config.toml
arch = "swin"
dataset = "photos with spoken descriptions (Open Images, Localized Narratives)"
image_size = 32
norm = "layernorm"
bias = "none"
parallel_block = false
inner_norm = false
drop_path = 0.15
num_experts = 8
moe_every = 2
expert_mlp_ratio = 0.25
slots_per_expert = 1
patch_size = [2, 2]
eps = 1e-06
Rows from block 4, named by matrix and row number. Each number is 500 + 40 x the weight over its row's rms, rounded and kept within 0 to 999. All counts start at 0. Numbers have three digits each. After the name is the row's rms in percent of the matrix's.
# fc2: MLP down (model.blocks.4.mlp.fc2.weight, 160x480), inputs 96-143
fc2.5 086:471437442480541542536475489533534489483457595472472526485454478470529492484569591449509537472501433460484538575474542495436505530474436473537450
fc2.6 097:522502527514438583506597568479412502527458494374513504457433439473512576521522492560475522445532511552565501479486497508520512449525545455518550
fc2.7 108:554547496548554434539571499502447545537421458484511451557524565548509483476497445470560582506503484477466511502495537475481462549577460475451505
fc2.8 102:450488480516502464513433537466418539583435494563506460491542497494481524444570549409468502394487467481501528522471441473471508474429490491515582
fc2.9 107:596455490475500523511504450514498490435548439453523444512532460564484479531538494527497489575519458462492496536543518542459405506458485541501490
fc2.10 096:517534462547523452532525525528524466506563485486518509515489524467539513473448494493481489466444496537442467567495464544514477568561558485534573
fc2.11 105:525481487482394502495521470525445483486486434439469566502491446569494443524484513514538495568481493530432558507427484480576524513498487504440449
fc2.12 106:486536422499519531482543464508522451563501566516501487523570498443508459484552517504540491492548446482519515476525496480516503466511437534571522
fc2.13 099:564504524483475532533524574520470449526548430431517497504468405522510522494571463553461526557515474507494476529468454508505497536527502532510525
fc2.14 099:551494515526475536563550501544515618542475447525528449493544585528492498576487499461490489532529466474487470533486476468519500506567537488466529
fc2.15 090:549508495543572567531509487516417440478515444485530576547424506504516529432506504463544516486503508513454507491531552478436440592505448563552508
fc2.16 100:471480507499428547564463487443493560483550476439451504503449498493510465464535536503424561546457443486543495544481557495478528437459571490496528
fc2.17 102:518447494537500425504513460488563547524567522514501510470579442538503490531493505496496491530528449529506523515458431563489513509499517539480486
fc2.18 108:490530479491476536531454486586561479479462512536511522517512497474515497449513502477425533459502480546485503461544464445500503452508535497527546
fc2.19 089:522483452457547536431452493585480530515486555472466510483537445429442507516522511482507469498478519555489458548452503459410469533513467487514566
fc2.20 110:518520553442505514584530561494426531467501484450560509520497476486448533487457514531484518459432460494481483536517520583491422545508464510521472
fc2.21 109:533570498492569442466516496511440441475517517488549486511515520509505483533569489493514477486443525468438500489487512486504459540483501497564461
fc2.22 098:578491486484496474484440420518533509456501447468508532531515459516558451580550566575449487541498392505439543486549536471480494458455453493491535
fc2.23 113:490443466471492519531520576512466558519435532538454523518486586527481463484507520502543467512505519584561529502518510522484501496437571480490478
fc2.24 096:515536553562405447537485542452559492472607520468562525435567477459490488494504514533427513557524542519473512469440478482473498471522475434531561
fc2.25 120:575500499460464498511495530511464474461515417499538561500482454534490470525481489528479480554468547547471490543478565563538439545509492529482494
fc2.26 101:465520429472530525509436553549555528509483517498456455528502459430487546543507492456593491445470474499495441473477521461469513491516472536488583
fc2.27 100:550505531498567565523493561491487517532419489550491487555577483549454548468511475508603483467535465559479424517447446540492390480519511499493519
fc2.28 099:533503494446550520485458511450481485508493591565408517505497545500563506409531456558567456489515495509571441464519494542468499475564546500489501
fc2.29 110:560440499533510534553506458499470532524474493460455466531434512534539482562519478521465508527549497476452524527534542518578551474533532518457519
fc2.30 100:575503438529485492461480491530527517475427481505454533491368475474478517520523545511498530520518533546541513477496547399532478490424466498498540
fc2.31 099:465463485555576520543527570465528491465469506577515507474573544496511547501465532477588458448532501510453529471469500497451504535563520491496521
fc2.32 105:466448446490535440482550498533442499534519548467433475449461505474507481535588501547482505527487455493577491520499525479553471542453488501494520
fc2.33 090:532615488495501533550484430492480479472498488524456509498536474466503468444562505464572487504511394518471551424466466454417445432502526451619487
fc2.34 104:422471498569532500540443513487495529525528525477522378493535488500456547496526476469475522444496471502508571496496552476460437508488524546510506
fc2.35 090:550543542485509506553417532508495496337558491467457517499458568568530508483568495508521470477562423504482471522514476516501482402537560487501514
fc2.36 105:463506532510560512488506530512523455472523495520546486481483515505505533524470465510526491502470552485559561469493485512515557487542474480425553
fc2.37 098:474583424482557513462405488500531450596511456497549461474479485480439556487463453500534473506412494461585482454483529428473414472553499514490485
fc2.38 104:392474544518492519547600513484447503502432514488492545494451481509511551534404484526546500514507503521453516497463525556520483505490506540498538
fc2.39 112:443475548484550570489443514535575505604480466529538585488512545448459481441459462503505479499431568522477498450538476500489447538502472461494487
fc2.40 109:458538547507405520630557518481524552504524460500499503445444472491560551485415403470490464527458481464408480536530496533513499445539558443441545
fc2.41 098:422546434483461454433542521500534437552518579469437514440432499556485501480472510449447522497464482533572496508434556502539541452470479536477514
fc2.42 092:547543499470461531519429483502433525501469540437471467499433502471447470528549559524478568533439556480501526484524567558501514475542490571521467
fc2.43 082:528489413512464457439491457434527448409428545440465572645511511517515433513539542480488550537505553539527509461556515399537498439521535508512557
fc2.44 089:593521476517508517550497530569555489520537507510490484550490527489489415491395493557568454524425512512488497523541542496520413479443522525440509
fc2.45 085:471413473497486510523503461467503555420476435537476477542487495556534488428578530526493491487570490557497452548528589529539575508499495535446447
fc2.46 098:454519508456503531513565501508529478485528497521574511486507517524541451519497415493536474491539502425537499469507453549546459486488576416456551
fc2.47 101:469537500576530441470560546550560533523478439519525508485549476471550582439444467485565492449508579503475463436492439533418504499447491463508535
fc2.48 107:560426480466499457534566548469519543562516477506563564514513522505466543478422502580488443480538477500438514538540439565537468495513562523559565
fc2.49 101:446514526499558533429552480489487472508499497570574493542535547455547555554426505414570485462427564520498551522484431516470450518539500459431507
fc2.50 107:493453557519458547515563560490454531536514469503520500494471517512513512515494461513532567550493452486457482562450545504579457477514416561505495
fc2.51 101:516472471433446429417430461512514504543493476559501535500438495487464530514465547445463520563427518452480469515449412452539523492446550495503463
fc2.52 099:441540449501455515516507478488455466517417582520490532478493431505465510538522437493466527467488516484570601517581462362504491539464498493504516
fc2.53 106:521546484594573457488463435512550444560480517581500456556500567468523525442467511448532477447516494486470463513472509487467518508509476429472562
fc2.54 095:484501473526451495506454500465503494494498589476466539473473436439524457522549518556489532531499480570567543462528448479526490402505486504443539
fc2.55 096:465462510530538502520549531555437412553545417453530522473554486473445574499452465436569480452462526546454557464488538506460399584492478513470503
fc2.56 101:481496485527549484498442483496511588470508499521445539460491473451521538474543445507460486515557425552466487488505428562463521547498467491511529
fc2.57 097:479510489519508514518469579462519431476574491571455566435506457499550467476464546541485498520577444540462448510453437491513470504461473519519482
fc2.58 095:500469507535543515495510444455558496521587576528478527451514573512482468525428464515507437551414530516521523510459528515476500480414518479468491
fc2.59 113:505472455511511520512492515477490476527532529512532492482524519468531542476505456461562477492472519478590523458552556517510480550520488467462521
fc2.60 098:532449496474519523503435513473476531448473478414454515490448421468558483560550590514462482525472485442483519589511566540492550496491497549522492
fc2.61 100:499533473530498558453460491543532486528481486654456480427522537417565471480518497457527494415537571482553472488541565467443548460515477432475510
fc2.62 085:523535479480481454493421513512480510485493498478456452513536483462422485493595565511502515483461493536443466533548569459547523473510510497525500
fc2.63 097:591517487477496510495501513512451487483462482403458451478490429543489492531566477529505579493527545460491449518453480516562519484471495510484525
fc2.64 116:523581523466549485505521489500510519495478484522536446505490412499521538507504517477495476537556491441438512466500524512475482558496490513484466
fc2.65 088:497522511529449505528461434528484465456472540393495502458489448461478538474554467464455608496538456461469506506568487528502568517511482529541476
fc2.66 098:518533564521539489473508434472526554453499507506505452456502543492494546530525469506528490536574424464496577539482496514498484480500564491533504
fc2.67 108:513529436521493543432410479501544471492494505548535512455512487424485457534519546379578446514492528487472460442497456464462507466507451439524485
fc2.68 091:528487530484472459486512517542539540504424491441536492504474484487498449503361490495451471451450563519420489473485401502510510496459491495482484
fc2.69 110:459496452506477566444517516481535465471501496529437541544465452453545570500548561488550508423540479608524528467579540491479535497473468464513532
fc2.70 102:505503492456421515502468491549503434449496434450490487456445460476498470468604584526364513454481484486494509495558487479486559466486511528536516
fc2.71 097:565439521519524506526456449497492519442461463484505496454443465539538480460511417523513473518573444502486483564493541553467534471473491531433438
fc2.72 094:563548490467488521491400435539438524432463484487503459507555505504480422488587468526423530469509465522472575506530501519515506492547564513571480
fc2.73 095:506481503504472455540519479525515490539490475580494531447507529528450455539538473500456516519487513410457482478499568535528505520455542473527504
fc2.74 093:528513509541520510530473489468449547475476463441448489478567460476505513429470460548441552552545516531435488526511447519472490407513446501549459
fc2.75 124:461489445558486515515494462505562488552478552476469478415482572381517498497500482465563515446546490507538550452566513493507534487472530487510533
fc2.76 083:495536567481541480553497461488530525477520510543485540495588534470469488489508528442492400510467578485493571481480495435444508480512405490536499
fc2.77 096:495520521513519491472528535477540504546499465559521476453547509564430456522509435500552499519482461499492428545470534506574487451555455519458537
fc2.78 084:506513520477549590484471511489472534442483381528522441521522471504476547504565572415519506502515526480441450388435510462503509460478546471438521
fc2.79 092:524501585558485450509550505480409537532554428492437480478477443493463504484416576501523476523487498429481470411506507518459535396510447565500522
fc2.80 089:495492456503504543486514536483489429588526489483498467531493515540492425538507477507532457514435539444542403501528489496558576523463506433496517
fc2.81 098:420433563517577539515507526476442507513501499546569487540498474562555476486481450501426465481639527510451510507410488567491535517525537484559421
fc2.82 094:501542510467472579518513514482463474457523446456496512455526524504527506493529519491431556474610574481391449499451443514517462474550455451524513
fc2.83 100:511511492554497517546544499463439535432559505473532473495520488487586540492595510567487534551594466437423532534581502466502522485547489463545515
fc2.84 090:492524515478579496455527465470500530657537512553517540542438496479427538545514522451548444515415569523495538515506540533541449547483522508454510
fc2.85 107:408502504442407550558455443510459404505531474510500551541507481570511507482508436516471537508406509535508476478458520497531519442548462494405502
fc2.86 095:476513510566555505481491559532464461569489443423497494486458487483446498475467524528528519544473575515458496473495557533444481489493409470532475
fc2.87 101:465451457458512550537479490500543544583488519490500478519513541488538517484402493477497374492520514565535476551464486539543512514430546538533490
fc2.88 097:554557520498484541514463582487463605510532452479552516430561467499480539479432536419531538520515483572449502462467469444460415538582454487528507
fc2.89 094:512519458510493476539514549438478471579537506513575501533453454535459420545403462474461428481449539510527475536516454500495518588415528453491446
fc2.90 099:497494485472566471555589507494469488507491535477498490456407481462441506472429528498538508550525480531503602542556540494453507546465527538483487
fc2.91 112:489388500538466526548474446440495482371558556435431460496479498546531523469535490510428505511547459426565551519453478501462551517528517478434476
fc2.92 084:472489519495552496449440482459566470516548438459509487505557529522481490488568479492435456494502528514476525599445513451477554484489507528457499
fc2.93 113:464478465526460482550526536516569501538538535591464556496507515495506442530482513500539535562492530518480448500520533479506535542442515510426471
fc2.94 095:490558454550514463519634446560482470440594464447505443472516567500546481486457459547518510571598473459480535486527451461454515480565552496464474
fc2.95 075:470527511525540464460508506565471527435435486522431526536527491502491514473579469537454560542495531531522508486516574508481566448504436461461464
fc2.96 094:524503448492511563562577446479523459506527526524559441479538496414580491505431482486502506544549460420524521499430505490415466484536466448481469
fc2.97 090:500540484490538467468457495435528502420539519513416492513454487519504460461602475485494506526413476540516438516550568420576540444422507476434565
fc2.98 081:471532461416449532451441610598512506432536516504448441494442405543522489539599527504474516506477511535511500569486536552581508468509491453517509
fc2.99 109:555508543540547492527490501460510515464546518462537476535504531579513570567465412541454459610445519491467536577535510556556483521480529528535459
fc2.100 131:446462501514463536522504470506539481409513521525491492496472448461499532468460470497447568514506487516510552469529482529541463478523473498438518
fc2.101 104:506429499518473494489556481541474518447509527454441523505397502509577479448474484532451498509539500524489529483487534557487522474432547524422503
fc2.102 094:443426487502539458440500382488434491513527490465490559475489454503527450515474552482485413541542471552504572487457540479485495536421539570543488
fc2.103 104:488508434503447580470462522485559554401517430437412523493480444477565512497516526480463490451538492442506452465549534470519473440608510516498559
fc2.104 098:529490494455455552499565480538436467477476490388506500540503466585503483472577496530385505468496479518480530526500566554476581552410505561506462
fc2.105 106:436521483493415473464540494516495436495571483371459492409440455454545552448491566498467519518574475510507522452435533505438506433440513521510525
fc2.106 099:500519530514534523490531509525499474594461467495504488504515468485512483434492505556473486508550528440474453522572456521486487514541501567512584
fc2.107 099:439517527486510521485455501502474500458501441386495459581539423510554536462473496506467524486501527511470542451456541484464556526577489478458505
fc2.108 097:460502505489499559522522576528483506480485505516516535467500471472526557499468526542567488472518505532534532449450578481434557466488462524487450
fc2.109 107:571542470472515450464455529495522520504502510471457517563460508537460477525520516475453465568439471468448492528476491434468501433527523491548501
fc2.110 079:478476495479416468513513479427508461458501496421506480520491492501571457545458536593512504537512531511499481451471448458521478527556511557519465
fc2.111 120:543471548524480454556507518511496529491468495496493401521518436546512493518488442559418535487489500479432452530492458513506478464522442503517488
fc2.112 093:519497559442462513457418538483515490507494477495521482458498448468481498488543512481527628471411552588564497515517494481552452483466526517532513
fc2.113 104:489544471498552543439518507484490429502551571588494534500509472422485493490416450459598448472471553599542507426478434501427510505522498488546472
fc2.114 110:566558454505553508424472555480522553541500403522451475511543476531492496550596549486618480411519521505498460498490543451507433559479437509454544
fc2.115 103:622507442441513504494496495466514511540480519522507518513492555512478387527501501389521530510448479436550411510430482502485518510506480524531433
fc2.116 077:543481477466490528542566494462485468523493440514522498489464458505496511463482461434543547481543526498526535510445459481492521492490511502498515
fc2.117 093:458536563495487551520529527507471440498519427460625524589503546533523577430531454512554479435579510531505480553457503554447529550529532546478510
fc2.118 120:449549466509509522437380461554514446511529508492490516434486525509484492498546508472524502475505547560477484518506460452531534488514513487460537
fc2.119 088:481476465520471531510502589530474489477460453442523521506484533502527441475494478496504477531520489481511504507436480486451493491479502533414481
fc2.120 099:488427463470487488452426480524448550479480521499451477500515454551528474546518558501573536441504463482514430505508442546503457505474506514544525
fc2.121 107:539549471404508516480437503509534514533479495559477527528493499449458530544580555531448479461426436476529493589591496470556464539505475449533508
fc2.122 091:513441498501504436474576490474460425518490606538497546488524559535538485478466438558575459476403554556523472555617514513465527472504502472465518