Weights of a small multi-label image tagger: batches of 128.
Rows from block 4, named by matrix and row number. Each number is 500 + 25 x the weight over its row's rms, rounded and kept within 0 to 999. All counts start at 0. Numbers have three digits each. After the name is the row's rms in percent of the matrix's.
# fc2: MLP down (model.blocks.4.mlp.fc2.weight, 160x480), inputs 0-47
fc2.2 108:528474493518532492546477539475480528478474523464505491508489528527514504538474486489482502480535496519530518478504494488553478503478485495509513
fc2.3 090:495509549485505484495495512510487474520495502494508489458522485537538499529481466487470454514455538494498524492511493504506499462527480484514511
fc2.4 103:478494557461480522486457481521534492492537526538520507503515497521480419485493496524492527518496480475535487477523470545467508462499484495498520
fc2.5 086:546507477493512446530444554523504489498493538515479461474492507496503471494530480489480498555531520459527427487493537513507475422471521490532512
fc2.6 097:511477479481480500502506495532482483504484477483509512461505498456459537543497471497486489502493532520480515459512522486480525489508484540474540
fc2.7 108:528471450513533484500535491492523523499480524511501497435502503487483559508525501523481472472498527518497496523500486529476487506517458499496517
fc2.8 102:487511486521511526448460500495498494486492531525514550531508516504540468518499499474493481510488501486489523530523519517455498471528500527509516
fc2.9 107:476468481510514451465545543490503498514530499504481440460521514491514549484491505484519523536511518542509478475503500544533454511492490510501500
fc2.10 096:485513476529469478523520491498485524553457483486544506434528524452502533495452509503470497498525501539474515486536514494477541508526464485449485
fc2.11 105:471492541489517527453496504511483462503539487450521468493522488491462469442479520531493500488509469490493525508508547483529466540502489483517494
fc2.12 106:518491525489540500530471545528483505488471513538496509536494484463434500498486481491515511526525558495508479516552540524463488455520536507489472
fc2.13 099:519481498514513500496518495479545510515541466496504457439546486454500505516486513539481466527503497516518523505527487472523476512467457488527527
fc2.14 099:508470521526464487451468480534521499508520482536522491498509513527500483485482553526524526489477478492525504432500477475488505526508495529505508
fc2.15 090:461511477497532493517499495475424536541467515464494491490510470505483542501491469473493488496478485509479540534454533501520519485539453490506476
fc2.16 100:527501495482475526507521523457514463533472457511459471527483496476409500489477482484542524503473492502495532485515488522487492514474539473495495
fc2.17 102:479473510548487491498557464511488496519504478502505514469514505522511538541508485516464463497505525501524533506511478487529528552483481502535504
fc2.18 108:501535527489489479465476534474506449503475524516504517545476499486520481481494492477481510481487494510528501486499505501474508509529488485509489
fc2.19 089:463503498511536504484529490497489519471481519507460545493520521488462462494518471531511480493503472482486502539482460463556470501485528460552462
fc2.20 110:518498499524484498480490444524471469517520527422504486446523538503516462475530516532498483467494466501509483536457483480544475506440477456527512
fc2.21 109:499496442515499472522476489490497506476521521456515527477508521481538503531478525474503480464523503513477515521489476524542470506487466493481482
fc2.22 098:478442513494502470451487540486538501529513524475470492477524543513510508490490546492485478488498487483501514527465460531484518536473507530496503
fc2.23 113:479532542504478533506491471511527500484513532516469504478517543504455478483506501490508545477460469450519442510446474473498487546517558501530481
fc2.24 096:521519518533480500524495475492477494506478463502517492473514489506500500527522492523482493488537506469490494522506506472460489472450460484517506
fc2.25 120:492498487501502495422454515515525484500518509478541486435503510480482457452473526493506469517523454506481481535489493508518487521512462485479524
fc2.26 101:495465517502571471480475509507484508497460498459536551518454510543516509506477497521508455517473474510563513497552535547477538513509474494500536
fc2.27 100:451530540456471503461497486509519499474498499485511561446506529493510502531510539488514465499495513546496499497485474438523509512481501458502509
fc2.28 099:463545500497500479501517507534507497488510531498520525492477453507436490523476476480511544498498489510495499509476514485501494422518535506497492
fc2.29 110:503510503511501478494541474490524493516522495473512511479538497454490559504474481491550548532515497464494479474510491561507505526499466471456494
fc2.30 100:516530474462518520528546559509490506543504510486481529471487498516506480501512495463495459537432522494468494531436511495512500457501484522513523
fc2.31 099:464522484506492542505501441480497479491463511514465502527486500510474508527510504479534499475505533530499458533520528509430546472498477495477494
fc2.32 105:518446492524520503506517515473498519515470496454486484517520482540497505498488466483463503505505513479499514520471539520519498494500540521497552
fc2.33 090:492481521466493516468519543486512456451484523530516551503478499447501491501545501465509517498491519520528503469514486521461443439533471538514486
fc2.34 104:501492507499489506532505502501495530497448524511521499484473474511555532544472516489494472516521506540486572489517495547485529453496507486482505
fc2.35 090:501505529497497530507516537515543508481502472534520491510498511476444512492508481496542572500494536453485504473491512503523506508465496522497470
fc2.36 105:519532536550487515528513498518457541510483489454540540533481502519469514492504451476504509461511502510506512504490525531463501464487501480491509
fc2.37 098:511515485491545454462514495536481521479450508520496530501477465535546475460464478519487460490515496515482494513531473510515464443487472493543552
fc2.38 104:470531478463476502498490469514506494543496495502488470459518505493487509504532506495502458513509488458496479505451490498473514524455518482496497
fc2.39 112:520502475517508468503421500484473488484460525446474497495487518536503497477507518515473452473513449503482500527479482452490491504518516496507478
fc2.40 109:509476519479465508554533449503519504512510480491507514527476497514476489510513481523505504498478478468481486500474508530471541526480517471498495
fc2.41 098:519469514505518502503463497485510497511531483475492469517480524467498457466537504541446451510527497510516540521509526479484524475473525466500507
fc2.42 092:514510466524484489501518544485538494532507492468490541492521494467536474455488495494520482508471499486511500457453526505508476511478548504503508
fc2.43 082:526482516460481546472483518513517475490505527520469506511478501457493497496507524489507501491500513477548518494452487494504503511499474500495501
fc2.44 089:500505471481529485494527465495492511516517505508533460476495492509500495447462496523547495529502514543514514519508451476482508510499462496536483
fc2.45 085:478502532486530538448503476505507448484532480496499506504480518484537522502509488484507527507448483510498466522541496480490494513515485481514509
fc2.46 098:517531471490524508507492515476481482500495483497515488486480488456463489477520500543522529505495514501489460535506531494509475462456533481491488
fc2.47 101:465537516488481521455488483515466489513478510475499524516486486495511465451474515484481499487498539462493528521469496495477516457527492495504491
fc2.48 107:462499485512469487478504440544512539491531499484512497477508480543493503494515499511524519475500469508501497511509483464487481529492519485486529
fc2.49 101:500454455505494488480516484497488485477518457481514557480486495523564534491461468472461487518567453491477523501528528475475497497508490473517490
fc2.50 107:472493482499483485485492508516532498494509521450499478398535517502555488468521490519537451475493492521527519495533501491487484516483471473495541
fc2.51 101:506480485535490459516480464495454551484546485505494468511485473501484502533504514522521527490500455473486536492477507514485492504487487510523500
fc2.52 099:487505499453499495542478548496473523481506496551480478517481542450477463490532504467527493491487508512515489477431449495499480521491516494504487
fc2.53 106:491465499520525458495490478470492554464494544520489546523507511548536543543483464476493481477528523519503484487528495505495525483490534511503479
fc2.54 095:508499494509555509535547508500481503534514453478518483535500501505459483502505464486525479504508496519492522468493513510462512439503479488519547
fc2.55 096:527507481509497511512495476496446507510480482563524510473547515511549519486494539493468480523503553531475491507494504453498488492543430508532484
fc2.56 101:483501531540570497531453529469463548511479474536469468512462483498490510547464464484496548519548525506508523504510539510509530473546479470462457
fc2.57 097:498561501498469504469497512510459514462496519530496492506507479542476526520496492472501488503512540527496503519480499487533497447485488480513484
fc2.58 095:467494542537484506512468458473501516509507493463516476505483527504456497519527475528484517454533517476516489503491513489489505510453536477507500
fc2.59 113:513503500512509523476460461496508484505483469499487502530500475504484514517503473464510519489503525484499468532508485510519515455536513486478488
fc2.60 098:474507500493478523460473513527521469520548486519490448497511480514480479461514485473495498484483504496501485554510515487493489493516482460516490
fc2.61 100:519471511514500478519534537522467496501515497503484530517487465503544504534484503466480515530494505537493478463516470492478471486489439498484527
fc2.62 085:573488462486599459496528523483520476507479485465471509506505500507518497469496462520514488468523451499532540497496495474562506447549466487519515
fc2.63 097:508460494521534505509473498506497470510507500527509490505518473476459517512474492488494507491472520453522516505534503515502475508503501543491514
fc2.64 116:523501474508500474509508485535498474492515541505530516477519489525508515501510531499525511459479519492456469491515498487497526492484495488527493
fc2.65 088:512505441501516535507519496505518517503504491500508494465510516475465518538496471499485544501469493507530503492509531526497504504485480469515486
fc2.66 098:506502487496474498506487475477507474499523539537481494532517493490449496519517491473513558518485505502506459466496480502469502534501532516470511
fc2.67 108:497509476487544470464513541506502485503481533525555493517488474507521493537501504462487475530526511521504474480503504496523497462507467514476500
fc2.68 091:529509500496461510515475495526490546519474526524515503464473503472542460482519536462504481550494475470492528479456497453523540542499509494495529
fc2.69 110:499508527503473523496480521532487495542466501511502508508454463496486493500462467498480477559546467525485501543505538495495500460524530497540509
fc2.70 102:522474516496496481515514539488499454521525470504497483488480486494460503476513513489513504486460475498535483509530500512526522517500496497498507
fc2.71 097:483518499505484519537479508511536478543507481534505476464451486519439501506486498535497516494441500457509491483492511517492474497486493456502473
fc2.72 094:510529520517489501475519515519499480464516468501474486471492561438496485487493513519521495541520501530518558462515474518511493535497508493491511
fc2.73 095:511487475492508454486492504490510511521559519505509484480521491493488476512495479539437485471524493483501504522509480489517498503457505469535498
fc2.74 093:499504511494474533530487498493523525493505481502509522483554553535460501506490486513494478508494532510495491455522515527513497460511454475524527
fc2.75 124:518498515502535521490483513475509520492490499484496518574514446510476486531503450505495508489531494468472467492496529488465493485516571522515501
fc2.76 083:451507525557463511495493512482499488492513470481488521501507475538540514441470457468446510479473501505472510489546496493531558504503500487481449
fc2.77 096:483468514479472480512531482485509504468532448499476524536522514503535548509498493498486514506493482525500486530537514469498530523446528513511503
fc2.78 084:537479489518502503509513551491484493489492524522495532501462523443501501555511453458510482458482525501520520493480507524514515479489500500513499
fc2.79 092:521541439508484524492524523488454479469461470519508491475520465473492486498554481484493499497496483470511509466522530523491533494545512481484508
fc2.80 089:485473488509512487503467540483439502523490532443517479459477473505518490522515471457502490497529513507480520454489521454539489464429486509465516
fc2.81 098:490503482507487482466486438503506513467501524549531502528516497491517509463501526506520516534507512472491466478506440471541499517487507523526484
fc2.82 094:557508487499519464488509471513515478479507512515457479433496505441480502528496462490499500486496486535473514490491574518511513508476428528469478
fc2.83 100:531466488513480536500539475532529480480521523522463510470561503483497500521508523456518519513482502575500490495502482542539500529510443481515496
fc2.84 090:462493481522527478533489490473492549476506541482522508488519519536538473485491517521497501511512488469493482487460501504479495500504494499496481
fc2.85 107:504496529495513541490490530464501484547489502487472517525478498499466530532514491478508505520480495487489553546511536479475526487489499502484506
fc2.86 095:508497461468505500569504499496470517490491491498523499477536495529514476500493517456520476494541451499485499508513494483526492467519453467529519
fc2.87 101:488502529511478550494457468511532527489534474489478497538474517550509505491514490509498494489518496515481485546470533490511465505504566533529481
fc2.88 097:516503485510517467504513497528503536488495521551498510463535503512531501470522510495490517509524546564515548500481505475442497500487436499482507
fc2.89 094:513488496478476494516436443459542518496494485496487464494489504507486466486478530508538483513509518498462472514483482517518497557483536482512498
fc2.90 099:524498456532529509523488491466491510543483485485520513475531531494458441463520477486495517457496486528516460490518508545521461467508515470490490
fc2.91 112:508518489502471531532489519502499499475522498534493468535473469444486543494518495499499521530459512506497513460498464528500504507508526522500511
fc2.92 084:474470517480534470472488508519553461488467513504462512484498533486539471499512462511442503488524481487521515487509453502529481534450479511512537
fc2.93 113:496474512484471558517465469518505510480505515528477463514515503511478526491490480496489536499482517470500489505489465499467479533467480507498497
fc2.94 095:547502469499467483535519473486512495513535460495493517476459482458525538508488505495505458524456574531458495482497509533490494520485492501510510
fc2.95 075:514466490490532476506543530513466498469510497470461511471493556482512525488509489547502530528447501472494537447513522490512485536510462480471541
fc2.96 094:490483478544514461489486473526474508447506481506495480493530455524523526557475477499443471495494538498489495497536499470534479493515502499489511
fc2.97 090:492479477512467498554515548523492503509555510530488503528473514466472524529467514482494506472495498451498530516475487533445488474487516487517489
fc2.98 081:512527494491491520477543539518500484523534530487468516504468491493481451469505474530499489508481456506459465520439476566500501506469456508504479
fc2.99 109:500534501490506530499484475526526486504528473479496478479504562505494508471517536523516498477474472467486526542522476540545502555485484507500533
fc2.100 131:499485517497462522491519475538524467543496478530531516502499496499552508500481491508469497504432502456490540477557488485476544488490540527538517
fc2.101 104:479526555477496580490479486540540448545489499486518504494501502495462495496551485516517562469464509452524523516492497511501467517495557473517539
fc2.102 094:456484509499510519469462515507489542513439509493481506528456497514483505520496523522509456536511546467501533481540513506476545487523518502486497
fc2.103 104:529490512506513443530523516499481470507482543521491511507491458471513531481486513507483494484549526545506533530492524506456503517504496491505506
fc2.104 098:489555511465487517507472505490513485471478505502493522492511486451471452450514492524545512507486466502487455479483522534480535511476497500510469
fc2.105 106:505531485537542479523487489489456500493471523509474522478504499495482467520502488524492487490501516476508510475495527542461515479495475491510496
fc2.106 099:494463481525524445545488453490487445558499504496541515460523510504511515472498538533482435522500480503480517495483469467503482516489479504503491
fc2.107 099:519538462502480501545498528543469457510448522479500484455538483493543486515475513446493470496500516507495485518503530504536517490540484503530503
fc2.108 097:499512517548501543528488471483449467510490491493488475492480480510468489510503488474484521473482487477513480467485531527510495439512464471508463
fc2.109 107:463513500490508426461482529493550523495523505556482521519488518473544493467508549474517525544534479491546534475487462494498469524510499514513499
fc2.110 079:527497541514486471459549518499500468466499517492489501508541503494470472489516514506507447514457540490459565465515504489526487504527491483479540
fc2.111 120:516490448487474475491515515468504503493507480529528505472513547470537494481500538498507502487479480477485552488535525500507531547478504473480504
fc2.112 093:500511472521498504457491525455516496493489489465507507494510494516513519488472521506460484516522454519475521509543534499469510481521474515455508
fc2.113 104:496517523517518471507474499495459506481436513503503519546503501556504506484489490510477492481537475535467481528462505479423503510523539518507492
fc2.114 110:454500496480581509483489535477475534487500518499446516511520437487491495516478490498502486483484480501503496517518528519514484492507476501516474
fc2.115 103:479469484530541449492495522473512517488490496526472516494496492497530492506517474503523525497517524535535487452506495533469454519508484511504496
fc2.116 077:454524451507474517505511492485461522547516522498490491511513451545488506500506508470480477487501535517521495504568527494482483424515494537498451
fc2.117 093:495525501496534482458462479497515515519500491500504500418489518484514544521466508543504534476528517509504489540478533534512480472450447526494497
fc2.118 120:464470536473494483488491533482497507515468504546482519585472467516538505501512486505481526491537476502497502486499488519483493542471516498523510
fc2.119 088:532484484506490474487498458495474499492534447479542505481464484525508515499500502516467500490511497505454474510481479501557501493515475497495484
fc2.120 099:468559454501524556476467508518513505452492503511484481507497485542536477495519521483522476455488521512526438505463501499511503497501474465455504
fc2.121 107:488535514473537450519487527498524505505512535513495520514497540548474462494512519496526520506474474503503491493481451502475500499529506529515489